config.yaml
model: "self-supervised image encoder"
train_examples: 42238
mlp_ratio: 4
head_dim: 64
layers: 14
positions: "sincos"
projector_out: 512
optimizer: "soap"
beta1: 0.9
max_grad_norm: 1.0
max_steps: 11500
epochs: 69.7
lr_schedule: "step"
warmup_steps: 570
Rows from block 9 of a small self-supervised image encoder, named by matrix and row number. Rows with one number belong to one neuron. Each number is 200 + 40 x the weight over its row's rms, rounded and kept within 0 to 999. All counts start at 0.
Before each neuron's rows are labels from the 100 images, of 14848, where the neuron reaches its highest value: "responds to" is what is common among them. Only what is clearly more common there than usual is listed. The data: capsule endoscopy frames (Kvasir-Capsule).
# fc1: MLP up (model.blocks.9.mlp.fc1.weight, 768x192), inputs 96-191
# fc2: MLP down (model.blocks.9.mlp.fc2.weight, 192x768, transposed), outputs 96-191

responds to: finding: foreign body
fc1.582,148,200,171,200,200,200,200,246,200,200,199,200,333,200,200,200,200,200,200,200,200,200,119,200,157,200,200,200,200,200,206,200,200,200,200,200,200,200,200,200,200,200,200,200,200,200,200,200,200,200,257,200,84,200,200,200,200,200,200,200,200,200,200,200,200,145,128,200,200,200,200,200,200,176,200,200,200,200,200,200,200,200,200,200,142,200,200,200,190,200,200,335,200,283,200,232
fc2.582,200,257,200,200,200,200,200,200,200,200,200,82,156,200,200,116,200,220,200,200,200,200,200,200,237,200,200,200,200,200,200,175,191,200,200,200,134,200,278,200,143,169,200,200,299,200,288,214,200,203,200,200,200,180,200,200,253,200,200,190,200,200,200,277,200,200,200,239,200,200,200,200,200,200,200,200,200,229,200,200,250,145,200,200,303,117,200,200,200,114,210,200,200,200,200,266

responds to: finding: ileocecal valve
fc1.299,200,200,200,200,200,200,200,200,112,200,200,200,88,200,200,200,328,104,200,200,200,200,261,120,200,200,166,200,200,200,200,200,200,200,200,200,200,200,200,200,200,200,200,200,200,200,200,200,200,200,200,282,200,200,246,200,117,81,200,200,133,208,194,200,259,200,200,200,284,200,200,200,200,200,200,200,200,172,200,200,200,200,200,200,200,200,200,200,200,200,78,200,200,200,200,200
fc2.299,200,200,200,200,200,200,200,200,200,200,200,177,134,200,200,200,200,200,200,200,200,200,200,200,200,91,200,200,200,200,200,200,200,321,200,109,200,200,200,200,200,200,200,200,354,200,200,200,220,165,200,200,200,200,291,200,200,200,200,200,297,147,200,200,200,200,200,325,200,200,200,200,200,265,200,200,200,200,200,140,200,327,200,96,127,218,200,200,200,200,200,114,132,223,200,200

responds to: finding: ulcer
fc1.547,200,200,200,200,200,200,200,290,200,200,200,322,200,163,200,200,200,200,242,200,200,200,200,200,200,200,122,210,200,200,200,200,200,200,291,200,200,264,200,200,200,283,200,200,150,240,200,200,200,300,200,200,245,200,255,200,200,136,200,166,200,200,200,200,200,200,200,200,200,328,200,200,200,200,200,112,200,200,314,200,200,200,120,200,200,221,212,270,252,200,200,139,200,159,131,200
fc2.547,200,165,200,200,200,286,115,200,200,200,200,331,200,277,200,241,200,317,200,238,124,200,200,172,200,135,200,200,200,200,200,200,200,200,200,200,249,96,307,145,200,200,318,200,200,200,200,143,277,107,200,200,200,200,200,259,200,200,200,278,181,200,200,166,200,200,200,200,200,269,200,200,200,200,200,200,200,200,200,214,200,200,200,269,200,200,177,200,200,200,200,200,318,200,125,200

responds to: finding: ulcer; finding: ileocecal valve
fc1.473,248,179,200,200,200,200,200,160,270,200,280,200,124,72,200,200,293,199,200,200,200,200,133,200,200,200,200,167,200,117,200,200,247,200,266,121,200,237,200,196,200,200,200,200,200,200,147,200,159,200,200,174,200,200,200,180,200,200,200,200,169,156,200,200,200,200,200,200,200,323,200,200,200,200,200,200,291,200,253,220,148,217,200,200,200,306,200,156,251,94,178,200,200,200,200,142
fc2.473,200,200,200,200,200,200,184,200,200,86,200,200,265,200,200,200,200,127,200,135,200,200,200,86,200,200,200,256,237,200,200,200,124,200,200,239,188,200,200,200,166,93,200,247,200,200,255,107,200,200,153,236,200,200,224,200,200,200,200,200,200,236,200,200,200,200,200,200,200,321,200,200,200,200,200,210,137,200,200,200,200,84,200,200,200,200,269,200,200,200,200,200,72,200,200,318

responds to: finding: reduced mucosal view
fc1.643,200,249,200,151,200,200,200,200,200,200,200,200,134,61,200,87,200,200,200,133,200,200,200,200,314,200,200,200,200,200,310,62,200,200,200,200,200,200,200,200,200,115,200,200,200,200,200,200,83,154,200,200,246,255,200,200,200,200,82,290,200,200,200,200,200,200,200,200,285,301,200,200,200,200,267,200,250,259,200,285,200,200,200,200,200,200,200,200,200,200,294,200,200,200,200,200
fc2.643,200,144,200,200,200,230,200,200,154,200,200,200,108,200,200,200,200,200,109,200,200,161,200,272,200,200,200,200,200,200,200,200,200,200,200,195,266,200,200,200,200,200,200,200,275,200,200,163,131,200,225,200,200,200,200,200,200,200,200,200,156,105,200,122,200,200,200,323,107,200,219,200,200,200,200,276,134,200,200,106,200,293,135,200,200,200,200,200,200,200,230,200,187,263,195,156

responds to: finding: reduced mucosal view
fc1.68,126,200,200,200,345,151,200,200,308,162,106,200,102,200,200,200,200,200,231,207,200,134,140,200,200,209,200,200,174,200,115,200,200,200,129,200,200,200,200,200,200,200,200,200,134,200,200,200,200,200,173,200,332,200,150,200,244,200,200,200,137,200,200,200,200,200,300,200,103,84,200,296,200,180,200,200,165,200,200,200,200,242,200,200,200,200,200,156,200,200,200,200,200,200,200,200
fc2.68,254,200,200,200,239,200,128,200,279,200,200,200,200,200,284,200,200,200,309,200,168,200,200,200,200,200,267,200,270,200,239,200,200,200,263,218,200,200,200,200,200,200,80,105,200,200,200,224,200,200,200,200,200,200,200,271,200,255,111,200,200,200,200,232,200,136,265,304,295,252,200,200,200,355,200,151,172,110,200,239,200,200,200,142,200,200,200,200,200,200,200,256,200,200,200,200

responds to: finding: ulcer
fc1.406,200,154,200,200,200,130,173,200,63,200,200,200,200,199,200,167,200,188,122,200,200,200,297,200,200,200,230,200,257,200,200,200,299,200,151,200,200,200,200,200,200,200,200,200,200,243,285,200,200,200,200,200,200,200,200,200,200,273,200,200,200,200,263,117,200,255,200,364,200,200,200,200,200,181,66,200,144,200,200,200,200,200,200,200,200,200,200,130,286,200,121,200,200,200,200,275
fc2.406,200,200,69,200,200,220,200,300,255,200,176,200,200,200,200,200,200,200,200,266,200,200,147,200,295,200,200,246,176,207,200,200,200,200,200,142,200,200,108,200,200,200,200,54,142,200,243,200,218,200,220,154,200,200,200,200,200,253,235,200,200,200,200,293,89,200,229,200,200,200,200,200,200,93,200,237,299,333,200,200,200,200,200,200,200,200,200,200,183,241,200,200,292,200,140,200

responds to: finding: angiectasia
fc1.420,270,200,200,200,200,262,200,200,200,145,200,166,200,200,200,200,200,200,200,200,251,259,200,200,200,200,200,146,200,200,200,200,200,200,146,267,133,243,291,200,200,200,200,200,200,200,200,200,246,200,133,200,200,200,200,200,200,200,200,200,200,219,233,200,169,200,200,181,262,133,163,200,224,200,200,263,200,185,200,115,200,200,114,200,153,200,200,339,275,315,226,200,200,300,162,200
fc2.420,53,200,200,234,200,231,200,200,200,200,200,286,200,200,200,200,138,123,200,200,200,200,200,200,200,341,200,203,200,200,200,200,200,200,200,200,206,200,146,200,200,200,124,200,230,200,200,200,200,151,275,200,200,301,200,200,200,141,200,200,200,200,200,200,200,200,200,200,200,231,200,200,147,200,151,200,200,200,200,200,200,171,200,200,200,200,200,214,250,152,118,108,200,153,208,200

responds to: finding: angiectasia
fc1.424,263,200,200,200,200,200,240,200,145,200,200,258,200,200,200,200,200,200,200,200,200,200,200,141,200,200,200,200,200,200,200,246,200,56,142,126,139,200,255,188,200,200,200,200,200,200,200,6,200,200,157,200,200,200,200,200,200,200,200,200,200,200,238,200,200,250,134,122,200,200,200,200,200,150,200,200,200,200,200,200,200,200,135,326,153,129,200,200,200,200,251,200,200,200,200,200
fc2.424,102,148,200,200,200,151,200,200,200,200,150,266,180,200,104,200,200,260,200,245,200,200,85,200,200,200,200,148,200,200,200,146,272,200,200,200,290,200,93,200,200,200,200,252,200,83,200,177,140,200,200,200,200,249,297,127,200,138,200,200,134,200,167,200,200,98,279,200,148,200,200,200,200,200,200,200,257,200,200,200,149,200,200,200,200,238,200,200,200,200,200,200,200,200,200,200

responds to: finding: foreign body; finding: ileocecal valve
fc1.67,149,98,259,255,200,200,86,200,250,167,200,200,200,89,135,200,245,234,184,117,157,200,200,200,174,228,200,268,200,239,200,200,200,112,182,200,200,200,200,200,200,200,200,200,290,200,308,200,200,200,200,200,200,200,147,225,110,200,200,200,200,200,200,200,200,200,200,200,101,200,200,200,294,200,200,200,200,200,200,200,200,200,200,200,200,200,116,200,200,200,170,200,200,200,200,200
fc2.67,200,134,200,333,200,200,200,200,200,200,200,255,200,281,200,200,200,146,200,200,200,200,286,200,200,293,242,200,200,200,200,200,200,248,231,200,114,200,200,197,237,200,155,200,136,200,200,200,200,235,200,200,200,226,200,200,172,200,250,200,200,200,200,200,200,200,128,200,200,132,200,270,200,200,200,200,200,168,200,200,200,200,200,200,270,237,200,130,127,200,200,237,200,200,200,290

responds to: finding: reduced mucosal view
fc1.190,200,200,238,268,205,200,200,234,296,248,279,200,109,200,200,200,200,200,200,108,200,200,200,200,200,113,200,200,95,200,200,200,200,200,145,137,250,200,200,200,200,200,200,200,269,200,200,200,200,200,200,200,254,200,200,200,200,200,200,200,200,247,200,200,200,200,200,200,200,293,200,122,234,200,200,200,200,200,187,200,200,200,200,89,269,200,97,200,277,200,156,200,200,116,283,200
fc2.190,171,200,106,200,200,200,200,200,200,200,200,200,200,153,219,200,200,200,200,210,200,200,282,200,153,200,264,200,200,200,148,200,200,200,200,200,200,168,200,200,111,210,200,200,200,200,200,181,310,117,291,200,200,200,200,200,200,115,200,113,200,200,200,200,200,200,300,265,200,185,200,200,200,200,186,281,200,200,200,99,200,200,243,200,129,200,200,200,186,200,200,200,267,142,200,200

responds to: finding: pylorus
fc1.434,329,200,148,200,200,200,114,245,287,200,200,200,252,200,200,200,200,200,200,284,209,200,200,200,200,200,200,200,200,200,244,120,200,150,200,200,200,102,200,200,156,200,200,121,107,59,291,200,199,200,200,200,200,280,200,200,200,200,200,200,200,200,200,200,268,200,200,200,200,200,271,200,200,200,205,200,303,200,200,200,200,156,200,200,98,200,103,295,200,200,200,200,200,200,200,282
fc2.434,200,107,261,275,285,200,200,200,200,315,200,269,200,200,305,200,200,200,200,200,200,200,200,200,200,200,200,200,200,200,306,200,200,233,200,200,200,200,200,200,337,279,136,221,200,200,200,200,152,200,200,200,200,200,200,200,200,303,200,200,200,200,200,200,63,232,200,124,267,203,200,200,200,200,200,200,200,161,200,200,200,124,200,200,275,200,200,50,267,108,200,227,200,200,236,185

responds to: finding: ulcer
fc1.742,252,143,120,210,200,200,124,121,179,200,200,224,126,200,200,200,200,200,229,113,200,200,200,200,274,200,200,200,200,200,268,200,200,200,200,141,200,144,124,168,200,200,200,155,200,200,237,200,200,75,184,200,200,256,111,200,200,200,200,200,292,124,200,200,192,200,269,167,169,106,200,200,200,200,200,219,171,144,200,200,200,283,200,200,200,200,200,200,200,200,200,257,202,171,200,200
fc2.742,200,200,200,90,200,172,200,200,200,200,200,200,200,200,106,200,200,200,200,229,200,200,110,200,200,200,200,96,278,200,223,200,200,200,200,133,200,200,200,154,200,230,143,200,200,281,200,304,200,237,183,200,151,200,127,200,200,122,200,138,233,200,200,347,120,200,237,200,200,143,228,200,200,200,142,200,217,200,200,200,221,200,200,200,77,200,200,275,200,200,200,200,227,200,148,200

responds to: finding: pylorus
fc1.586,138,200,200,200,207,223,200,138,135,200,231,200,200,200,200,364,200,200,279,200,76,168,284,200,200,200,200,200,200,200,200,200,221,200,200,200,200,132,200,139,242,200,200,200,200,200,237,156,200,216,227,200,200,200,200,200,200,200,200,220,200,60,200,200,173,188,200,301,200,174,116,200,128,200,200,200,200,291,200,200,200,200,200,352,200,200,200,276,200,257,200,78,162,214,200,200
fc2.586,281,291,200,200,200,200,200,267,200,129,200,200,200,200,200,200,200,200,115,151,200,265,200,200,200,200,146,89,200,160,200,200,200,200,200,200,200,200,200,200,200,200,200,119,200,101,200,200,200,200,213,200,156,200,311,200,200,166,200,200,200,200,200,200,272,146,200,276,200,200,200,200,200,123,200,200,227,200,281,200,200,103,200,200,188,200,200,200,200,200,240,200,234,200,272,157

responds to: finding: angiectasia
fc1.587,222,200,156,200,200,213,200,200,191,200,200,200,178,200,200,200,151,140,200,160,200,200,200,99,240,220,200,257,200,200,200,200,200,200,200,200,200,200,263,200,200,200,239,200,200,200,200,200,200,200,200,200,200,200,230,200,208,200,175,200,200,200,200,200,200,283,200,200,200,200,200,200,200,154,200,200,200,200,200,146,200,200,200,200,200,200,200,200,200,200,200,134,179,112,200,200
fc2.587,136,309,200,200,200,200,141,200,115,118,307,174,200,200,200,249,220,200,289,30,200,200,150,200,200,200,200,260,200,291,273,180,200,200,200,101,200,251,233,217,200,200,111,200,200,200,148,200,247,200,200,200,156,200,200,200,225,200,200,200,200,200,126,200,241,200,147,173,225,162,200,200,200,200,163,265,200,200,296,200,200,276,200,123,200,200,308,200,200,200,200,116,200,200,200,200

responds to: finding: foreign body
fc1.356,200,101,200,271,200,200,266,200,200,200,200,200,200,200,179,200,200,200,200,200,179,200,327,200,200,200,78,142,200,200,200,200,69,200,83,250,200,200,200,200,200,200,161,200,200,200,200,200,200,297,111,200,200,200,167,200,200,200,200,200,200,200,200,200,200,200,200,200,200,200,200,174,159,311,200,200,200,200,118,200,200,213,200,200,200,279,200,230,200,200,200,200,200,200,143,200
fc2.356,131,200,200,108,200,200,200,100,107,266,200,200,200,200,200,200,200,200,200,277,200,200,214,200,200,200,200,200,200,245,250,226,200,200,200,237,200,200,253,113,260,200,200,200,200,200,200,146,232,200,200,274,200,200,200,200,114,200,288,200,115,200,200,200,125,250,135,200,137,200,273,200,136,200,200,200,200,200,200,200,200,200,153,200,200,200,200,200,200,75,200,231,200,201,200,200

responds to: finding: blood fresh; finding: ileocecal valve
fc1.179,200,246,200,236,200,200,200,232,129,161,200,200,200,200,200,200,240,200,165,200,200,200,240,200,167,254,242,200,200,200,271,200,200,200,200,200,133,268,200,235,145,200,200,200,200,200,154,200,200,200,127,107,200,297,200,108,200,200,230,200,287,227,116,338,160,73,200,115,200,200,292,239,200,152,200,200,240,200,200,154,218,200,200,200,154,200,136,266,169,264,200,200,254,200,200,200
fc2.179,200,200,200,200,200,187,200,200,200,200,200,200,140,200,200,200,200,200,200,200,154,200,200,200,200,200,124,247,200,200,238,174,200,200,200,200,119,200,261,227,169,189,295,200,200,200,200,310,200,200,200,200,200,295,200,88,200,200,200,200,242,200,169,183,200,105,151,200,98,262,200,200,200,138,200,144,200,144,249,200,200,165,200,200,200,200,200,200,78,200,165,200,200,267,200,200

responds to: finding: pylorus
fc1.741,290,200,200,200,200,200,200,200,82,235,200,200,200,200,157,341,200,200,301,144,132,200,164,94,200,200,200,200,200,244,200,293,173,200,133,261,200,200,200,200,344,259,200,200,208,125,200,200,190,141,163,162,132,214,164,200,245,200,200,200,200,200,268,200,200,200,200,200,200,200,200,200,200,200,200,200,200,200,200,249,200,149,144,243,200,241,200,262,200,200,200,200,200,200,170,116
fc2.741,190,200,200,200,200,200,200,236,200,200,200,200,200,119,200,160,200,200,200,200,200,200,200,259,349,200,151,200,268,200,200,121,87,279,305,200,200,223,306,275,173,200,200,200,200,102,176,200,200,200,200,200,200,217,200,200,200,200,200,200,200,279,153,156,200,140,200,200,240,112,200,200,200,200,200,274,182,159,200,200,143,236,200,162,200,200,200,172,200,200,155,113,140,200,249,272

responds to: finding: reduced mucosal view
fc1.514,200,200,159,200,248,200,200,75,200,200,132,200,152,200,200,200,200,200,328,200,200,200,200,200,156,200,200,200,200,138,200,275,200,173,200,200,305,200,200,122,200,200,200,265,200,110,200,200,200,200,200,147,200,200,200,200,200,200,284,200,200,200,175,200,185,200,200,302,200,200,244,250,200,200,200,200,200,200,127,200,165,317,161,222,200,200,200,200,200,200,200,200,200,232,90,228
fc2.514,200,277,200,200,200,200,200,200,288,121,200,200,200,200,200,200,331,264,200,200,200,200,200,249,200,200,200,310,180,200,200,200,200,200,200,159,200,200,200,200,242,301,325,200,180,200,177,200,320,200,200,190,200,200,128,200,261,267,200,192,200,185,200,200,200,200,245,111,200,200,200,200,138,200,200,200,230,200,200,200,200,268,200,200,200,200,200,200,200,200,200,200,200,200,200,200

responds to: finding: foreign body
fc1.407,200,107,183,210,298,200,200,362,200,200,119,200,200,200,119,200,200,138,200,200,200,200,200,200,200,23,173,200,200,183,120,200,200,200,200,200,200,200,200,200,200,200,200,200,200,152,200,200,200,200,200,200,86,200,200,200,120,200,200,200,200,200,200,200,200,342,200,200,241,288,200,200,200,200,156,200,200,117,259,200,276,297,200,200,200,200,200,200,200,263,200,200,200,200,122,200
fc2.407,200,227,239,310,200,200,159,105,200,200,200,176,256,200,200,200,200,200,101,312,200,200,200,200,163,286,200,219,255,247,200,263,200,233,200,200,200,250,200,104,200,200,253,200,241,200,200,103,200,200,200,200,200,213,155,200,200,187,200,200,142,230,200,200,200,200,124,94,200,200,200,137,200,200,200,200,200,172,144,200,266,200,200,200,200,200,200,217,200,200,200,200,245,150,365,200

responds to: finding: foreign body
fc1.205,111,200,200,200,284,200,186,200,200,200,200,116,200,196,154,200,200,200,200,119,191,200,200,269,185,200,110,130,200,200,200,200,200,200,200,200,200,200,200,200,286,200,70,200,277,200,241,200,165,200,200,200,115,304,200,200,200,200,200,241,200,200,200,174,200,200,200,87,200,200,200,200,200,200,200,200,200,229,200,341,166,200,105,200,200,200,200,200,200,200,200,142,200,200,200,145
fc2.205,200,200,83,142,114,142,219,317,200,200,200,200,200,200,109,224,200,116,133,140,200,161,126,220,237,200,234,200,200,200,200,153,200,200,98,200,200,279,312,155,112,200,278,200,200,200,200,145,292,200,139,200,251,200,200,200,200,197,200,200,292,200,200,200,200,241,200,200,200,200,200,200,200,200,200,200,200,130,200,200,200,200,238,200,159,200,268,214,200,200,160,258,83,200,168,232

responds to: finding: angiectasia
fc1.652,235,200,246,261,200,200,181,200,200,200,200,260,200,200,200,233,200,200,200,295,200,200,200,200,140,200,200,200,225,200,200,200,200,153,230,200,134,200,200,182,200,240,200,142,207,182,327,200,219,154,200,200,200,200,160,200,183,200,189,292,200,162,200,137,200,200,267,136,158,209,131,232,200,200,159,200,200,239,200,180,187,200,200,122,200,200,200,200,90,251,323,247,200,235,200,185
fc2.652,224,258,209,200,275,200,317,200,200,177,201,200,200,200,200,200,200,242,280,200,200,200,200,200,200,200,200,237,200,200,200,200,200,200,200,128,200,249,220,157,200,200,275,200,200,200,200,200,200,200,200,200,200,200,200,200,244,200,200,298,200,200,200,124,238,158,295,200,156,200,200,200,200,200,200,239,200,228,168,200,200,200,200,113,200,43,200,200,200,177,181,347,200,179,200,272

responds to: finding: pylorus
fc1.477,200,200,200,239,244,200,200,200,163,200,200,200,200,200,200,200,200,200,200,200,167,200,141,227,200,200,200,200,200,200,241,200,200,99,200,200,200,200,200,200,200,200,200,200,254,200,200,200,105,200,283,227,200,200,200,200,200,200,327,200,173,200,200,200,200,200,64,200,200,200,200,272,317,200,200,317,200,200,200,200,200,200,200,200,147,200,200,252,200,113,200,200,200,318,200,152
fc2.477,200,251,142,200,200,200,127,243,200,200,262,200,200,265,284,200,136,200,200,108,200,186,300,200,113,63,200,241,200,79,200,145,200,200,200,200,200,200,200,200,200,200,200,200,200,200,200,200,222,94,200,200,200,200,200,269,200,200,200,200,200,200,200,118,90,200,270,200,200,200,200,200,153,200,263,200,278,200,200,200,200,200,200,258,200,200,200,200,89,200,34,200,200,200,200,241

responds to: finding: pylorus
fc1.646,200,200,200,200,200,200,150,261,200,200,200,200,200,228,200,200,200,200,200,200,200,325,200,200,235,200,269,213,200,200,200,155,200,200,200,200,296,200,200,200,200,200,292,200,233,99,224,200,200,200,200,200,200,200,259,200,143,200,161,200,200,282,215,200,200,200,200,200,200,302,200,200,200,106,200,200,333,200,260,270,200,79,200,200,116,200,200,200,186,200,200,200,200,200,124,200
fc2.646,200,200,200,200,200,113,200,200,194,200,154,200,200,200,200,323,200,200,200,133,99,200,350,200,200,200,200,200,155,104,200,91,200,200,200,200,168,289,200,249,200,200,200,200,200,3,200,200,200,88,200,200,200,200,200,200,200,200,200,200,200,200,200,200,200,200,200,200,200,200,200,200,200,200,200,200,200,200,200,200,200,200,200,200,170,200,166,200,96,200,200,237,200,200,200,200

responds to: finding: angiectasia
fc1.181,200,200,200,200,200,200,200,200,200,200,200,200,268,200,238,200,243,200,154,200,130,200,111,200,200,200,276,200,200,200,253,153,200,200,200,200,200,119,200,200,265,324,200,308,229,149,207,291,108,200,226,200,200,200,200,200,200,200,240,200,159,107,219,200,200,161,132,200,200,200,200,200,301,143,200,191,147,200,200,200,200,200,164,279,200,200,200,200,266,200,200,205,200,141,200,200
fc2.181,283,200,200,183,200,200,200,200,200,200,200,347,200,200,200,129,200,200,200,101,200,200,200,200,192,297,200,219,200,111,200,285,200,200,200,200,200,200,200,200,200,200,200,145,200,99,269,200,313,293,200,200,200,200,200,200,200,200,200,200,79,200,200,120,200,257,200,126,200,121,200,200,200,200,200,200,200,200,200,200,200,200,200,200,200,200,200,266,200,200,200,200,138,147,200,200

responds to: finding: ulcer
fc1.209,101,200,200,276,200,200,200,200,200,200,200,200,200,200,234,127,118,200,200,144,200,263,200,200,332,274,118,169,200,200,200,187,200,200,200,200,200,200,147,200,200,200,200,200,200,130,200,200,200,200,200,200,200,200,200,322,200,200,200,200,351,185,120,200,200,148,200,275,151,200,295,135,200,183,200,309,200,200,200,200,259,200,220,200,200,200,200,137,210,345,200,200,125,152,96,200
fc2.209,182,123,272,258,57,237,200,200,214,200,200,200,200,236,200,122,200,200,237,200,200,200,323,101,200,200,278,200,200,241,245,200,200,200,324,200,214,267,152,200,156,200,200,200,200,201,200,251,190,144,122,200,200,248,200,200,200,200,200,200,200,115,200,200,218,200,200,200,200,200,310,200,200,295,200,200,200,200,200,200,200,105,200,151,200,261,200,200,153,200,200,200,316,200,126,200

responds to: finding: foreign body; finding: reduced mucosal view
fc1.404,200,200,200,215,261,200,200,244,287,104,200,200,286,196,149,212,117,200,200,200,200,200,200,163,200,200,200,240,200,232,200,33,200,200,200,296,200,170,263,200,200,200,160,200,200,178,200,200,200,200,200,200,200,200,200,200,60,200,200,200,200,200,342,200,200,200,200,200,135,200,200,200,200,200,200,200,200,200,200,200,200,79,200,200,168,200,200,200,88,200,312,200,200,200,182,200
fc2.404,200,90,200,200,153,200,99,200,216,200,200,128,200,295,151,200,200,198,200,200,260,200,200,200,200,200,200,86,200,200,200,200,200,242,200,200,200,200,200,200,200,200,145,200,200,152,200,200,200,200,200,200,200,200,200,184,274,281,200,200,225,200,200,200,200,252,200,158,200,242,200,200,200,200,200,200,200,91,200,200,200,200,157,200,200,200,200,260,300,200,258,200,200,265,200,151

responds to: finding: foreign body
fc1.718,147,267,200,200,200,200,87,200,200,200,70,200,200,200,200,200,200,200,114,200,200,200,200,200,200,200,200,200,200,200,236,200,200,81,200,200,257,200,200,200,200,200,200,200,200,200,275,200,200,200,200,200,139,163,200,200,200,200,200,200,104,319,200,241,200,200,126,256,200,200,122,247,200,200,200,200,276,200,200,170,200,279,200,200,200,200,200,200,254,200,200,305,262,200,200,200
fc2.718,200,96,278,264,248,200,200,200,200,200,200,240,271,200,200,200,200,200,305,122,200,200,200,200,200,200,200,200,200,200,130,200,200,200,200,193,200,200,200,200,200,136,112,200,200,235,119,200,200,111,200,200,200,200,127,200,303,200,200,200,200,90,200,207,200,200,200,200,238,200,322,154,200,200,306,200,200,200,200,200,295,200,200,200,200,200,200,200,200,200,200,200,200,232,200,200

responds to: finding: foreign body
fc1.733,142,200,252,200,328,200,200,200,200,200,200,200,200,200,200,200,257,200,200,200,200,132,247,214,200,258,200,332,145,200,200,200,200,200,200,252,200,200,245,111,269,200,200,231,200,151,200,188,200,200,340,200,200,200,200,200,200,200,105,200,111,200,241,200,125,290,200,200,239,200,200,255,200,216,200,200,184,307,200,200,240,200,200,200,200,237,200,200,200,200,200,200,200,258,115,269
fc2.733,200,157,293,240,200,200,200,200,200,200,200,200,107,200,200,200,200,200,200,200,245,200,100,200,115,200,200,200,200,157,166,200,200,200,266,200,233,234,221,200,146,85,270,200,200,109,158,200,200,212,200,200,141,200,230,200,200,252,149,200,196,156,200,90,200,200,81,238,200,200,330,243,200,183,200,200,200,200,161,200,200,200,200,128,267,200,185,200,200,267,200,200,328,200,200,200

responds to: finding: ileocecal valve
fc1.641,103,200,200,267,200,200,200,200,200,219,200,200,200,200,252,200,200,200,200,200,200,200,200,200,200,200,238,200,200,200,200,142,200,310,149,200,200,200,200,257,200,200,200,200,200,200,200,200,200,251,255,200,286,200,200,200,230,200,200,141,200,200,238,169,269,295,200,129,200,109,200,147,200,200,343,200,269,287,262,200,200,200,200,234,200,200,200,200,181,200,200,100,200,200,200,200
fc2.641,240,313,200,140,200,200,200,200,113,200,278,267,200,200,173,241,263,200,264,200,295,152,231,326,200,200,200,200,200,200,200,200,200,200,200,200,298,200,200,140,200,200,200,200,177,200,200,137,261,200,176,200,200,289,238,200,200,200,200,200,128,200,200,200,200,200,226,200,244,200,111,200,200,200,200,200,200,267,200,136,200,200,262,200,277,200,200,200,230,288,180,214,200,200,200,200

responds to: finding: pylorus
fc1.202,200,200,200,200,343,200,200,82,200,200,200,135,200,150,289,200,200,200,200,200,200,200,200,200,200,190,200,200,95,200,292,200,200,200,200,200,200,200,200,161,168,200,200,141,200,237,200,200,200,200,235,227,200,162,200,200,282,200,200,200,148,116,200,200,200,115,113,200,115,121,270,257,200,200,200,200,200,311,200,200,200,200,256,200,152,249,123,200,200,200,200,200,154,200,200,200
fc2.202,200,200,252,200,200,267,200,244,200,200,200,207,298,200,200,200,200,131,200,200,200,198,200,175,200,240,200,200,302,215,200,152,200,200,167,268,208,200,151,222,200,200,200,200,200,200,224,266,200,200,200,71,200,200,146,186,200,312,200,200,200,200,200,200,200,158,200,200,125,297,296,152,200,200,200,200,200,200,200,200,200,116,200,200,200,220,200,200,200,88,200,200,200,277,199,200

responds to: finding: pylorus
fc1.347,200,200,200,200,125,265,200,200,200,200,200,200,200,200,200,200,200,200,153,200,141,200,200,200,223,106,200,186,200,200,200,200,200,127,187,200,200,200,200,200,132,200,200,200,289,200,200,200,200,200,200,200,200,200,200,200,200,200,93,200,200,96,70,200,200,200,200,200,200,200,200,200,200,200,200,200,200,200,200,257,200,200,200,167,290,186,106,172,215,255,200,200,131,200,231,200
fc2.347,129,143,200,200,200,152,200,200,215,200,200,200,58,170,200,200,147,200,200,200,200,200,312,200,113,200,128,200,200,200,200,200,200,200,143,200,200,200,200,200,177,200,293,251,200,200,276,133,200,200,200,253,236,167,200,200,200,189,234,262,217,172,200,350,151,200,200,200,200,200,200,200,200,200,282,147,200,200,256,200,200,200,200,200,200,200,145,200,200,278,140,277,200,284,170,200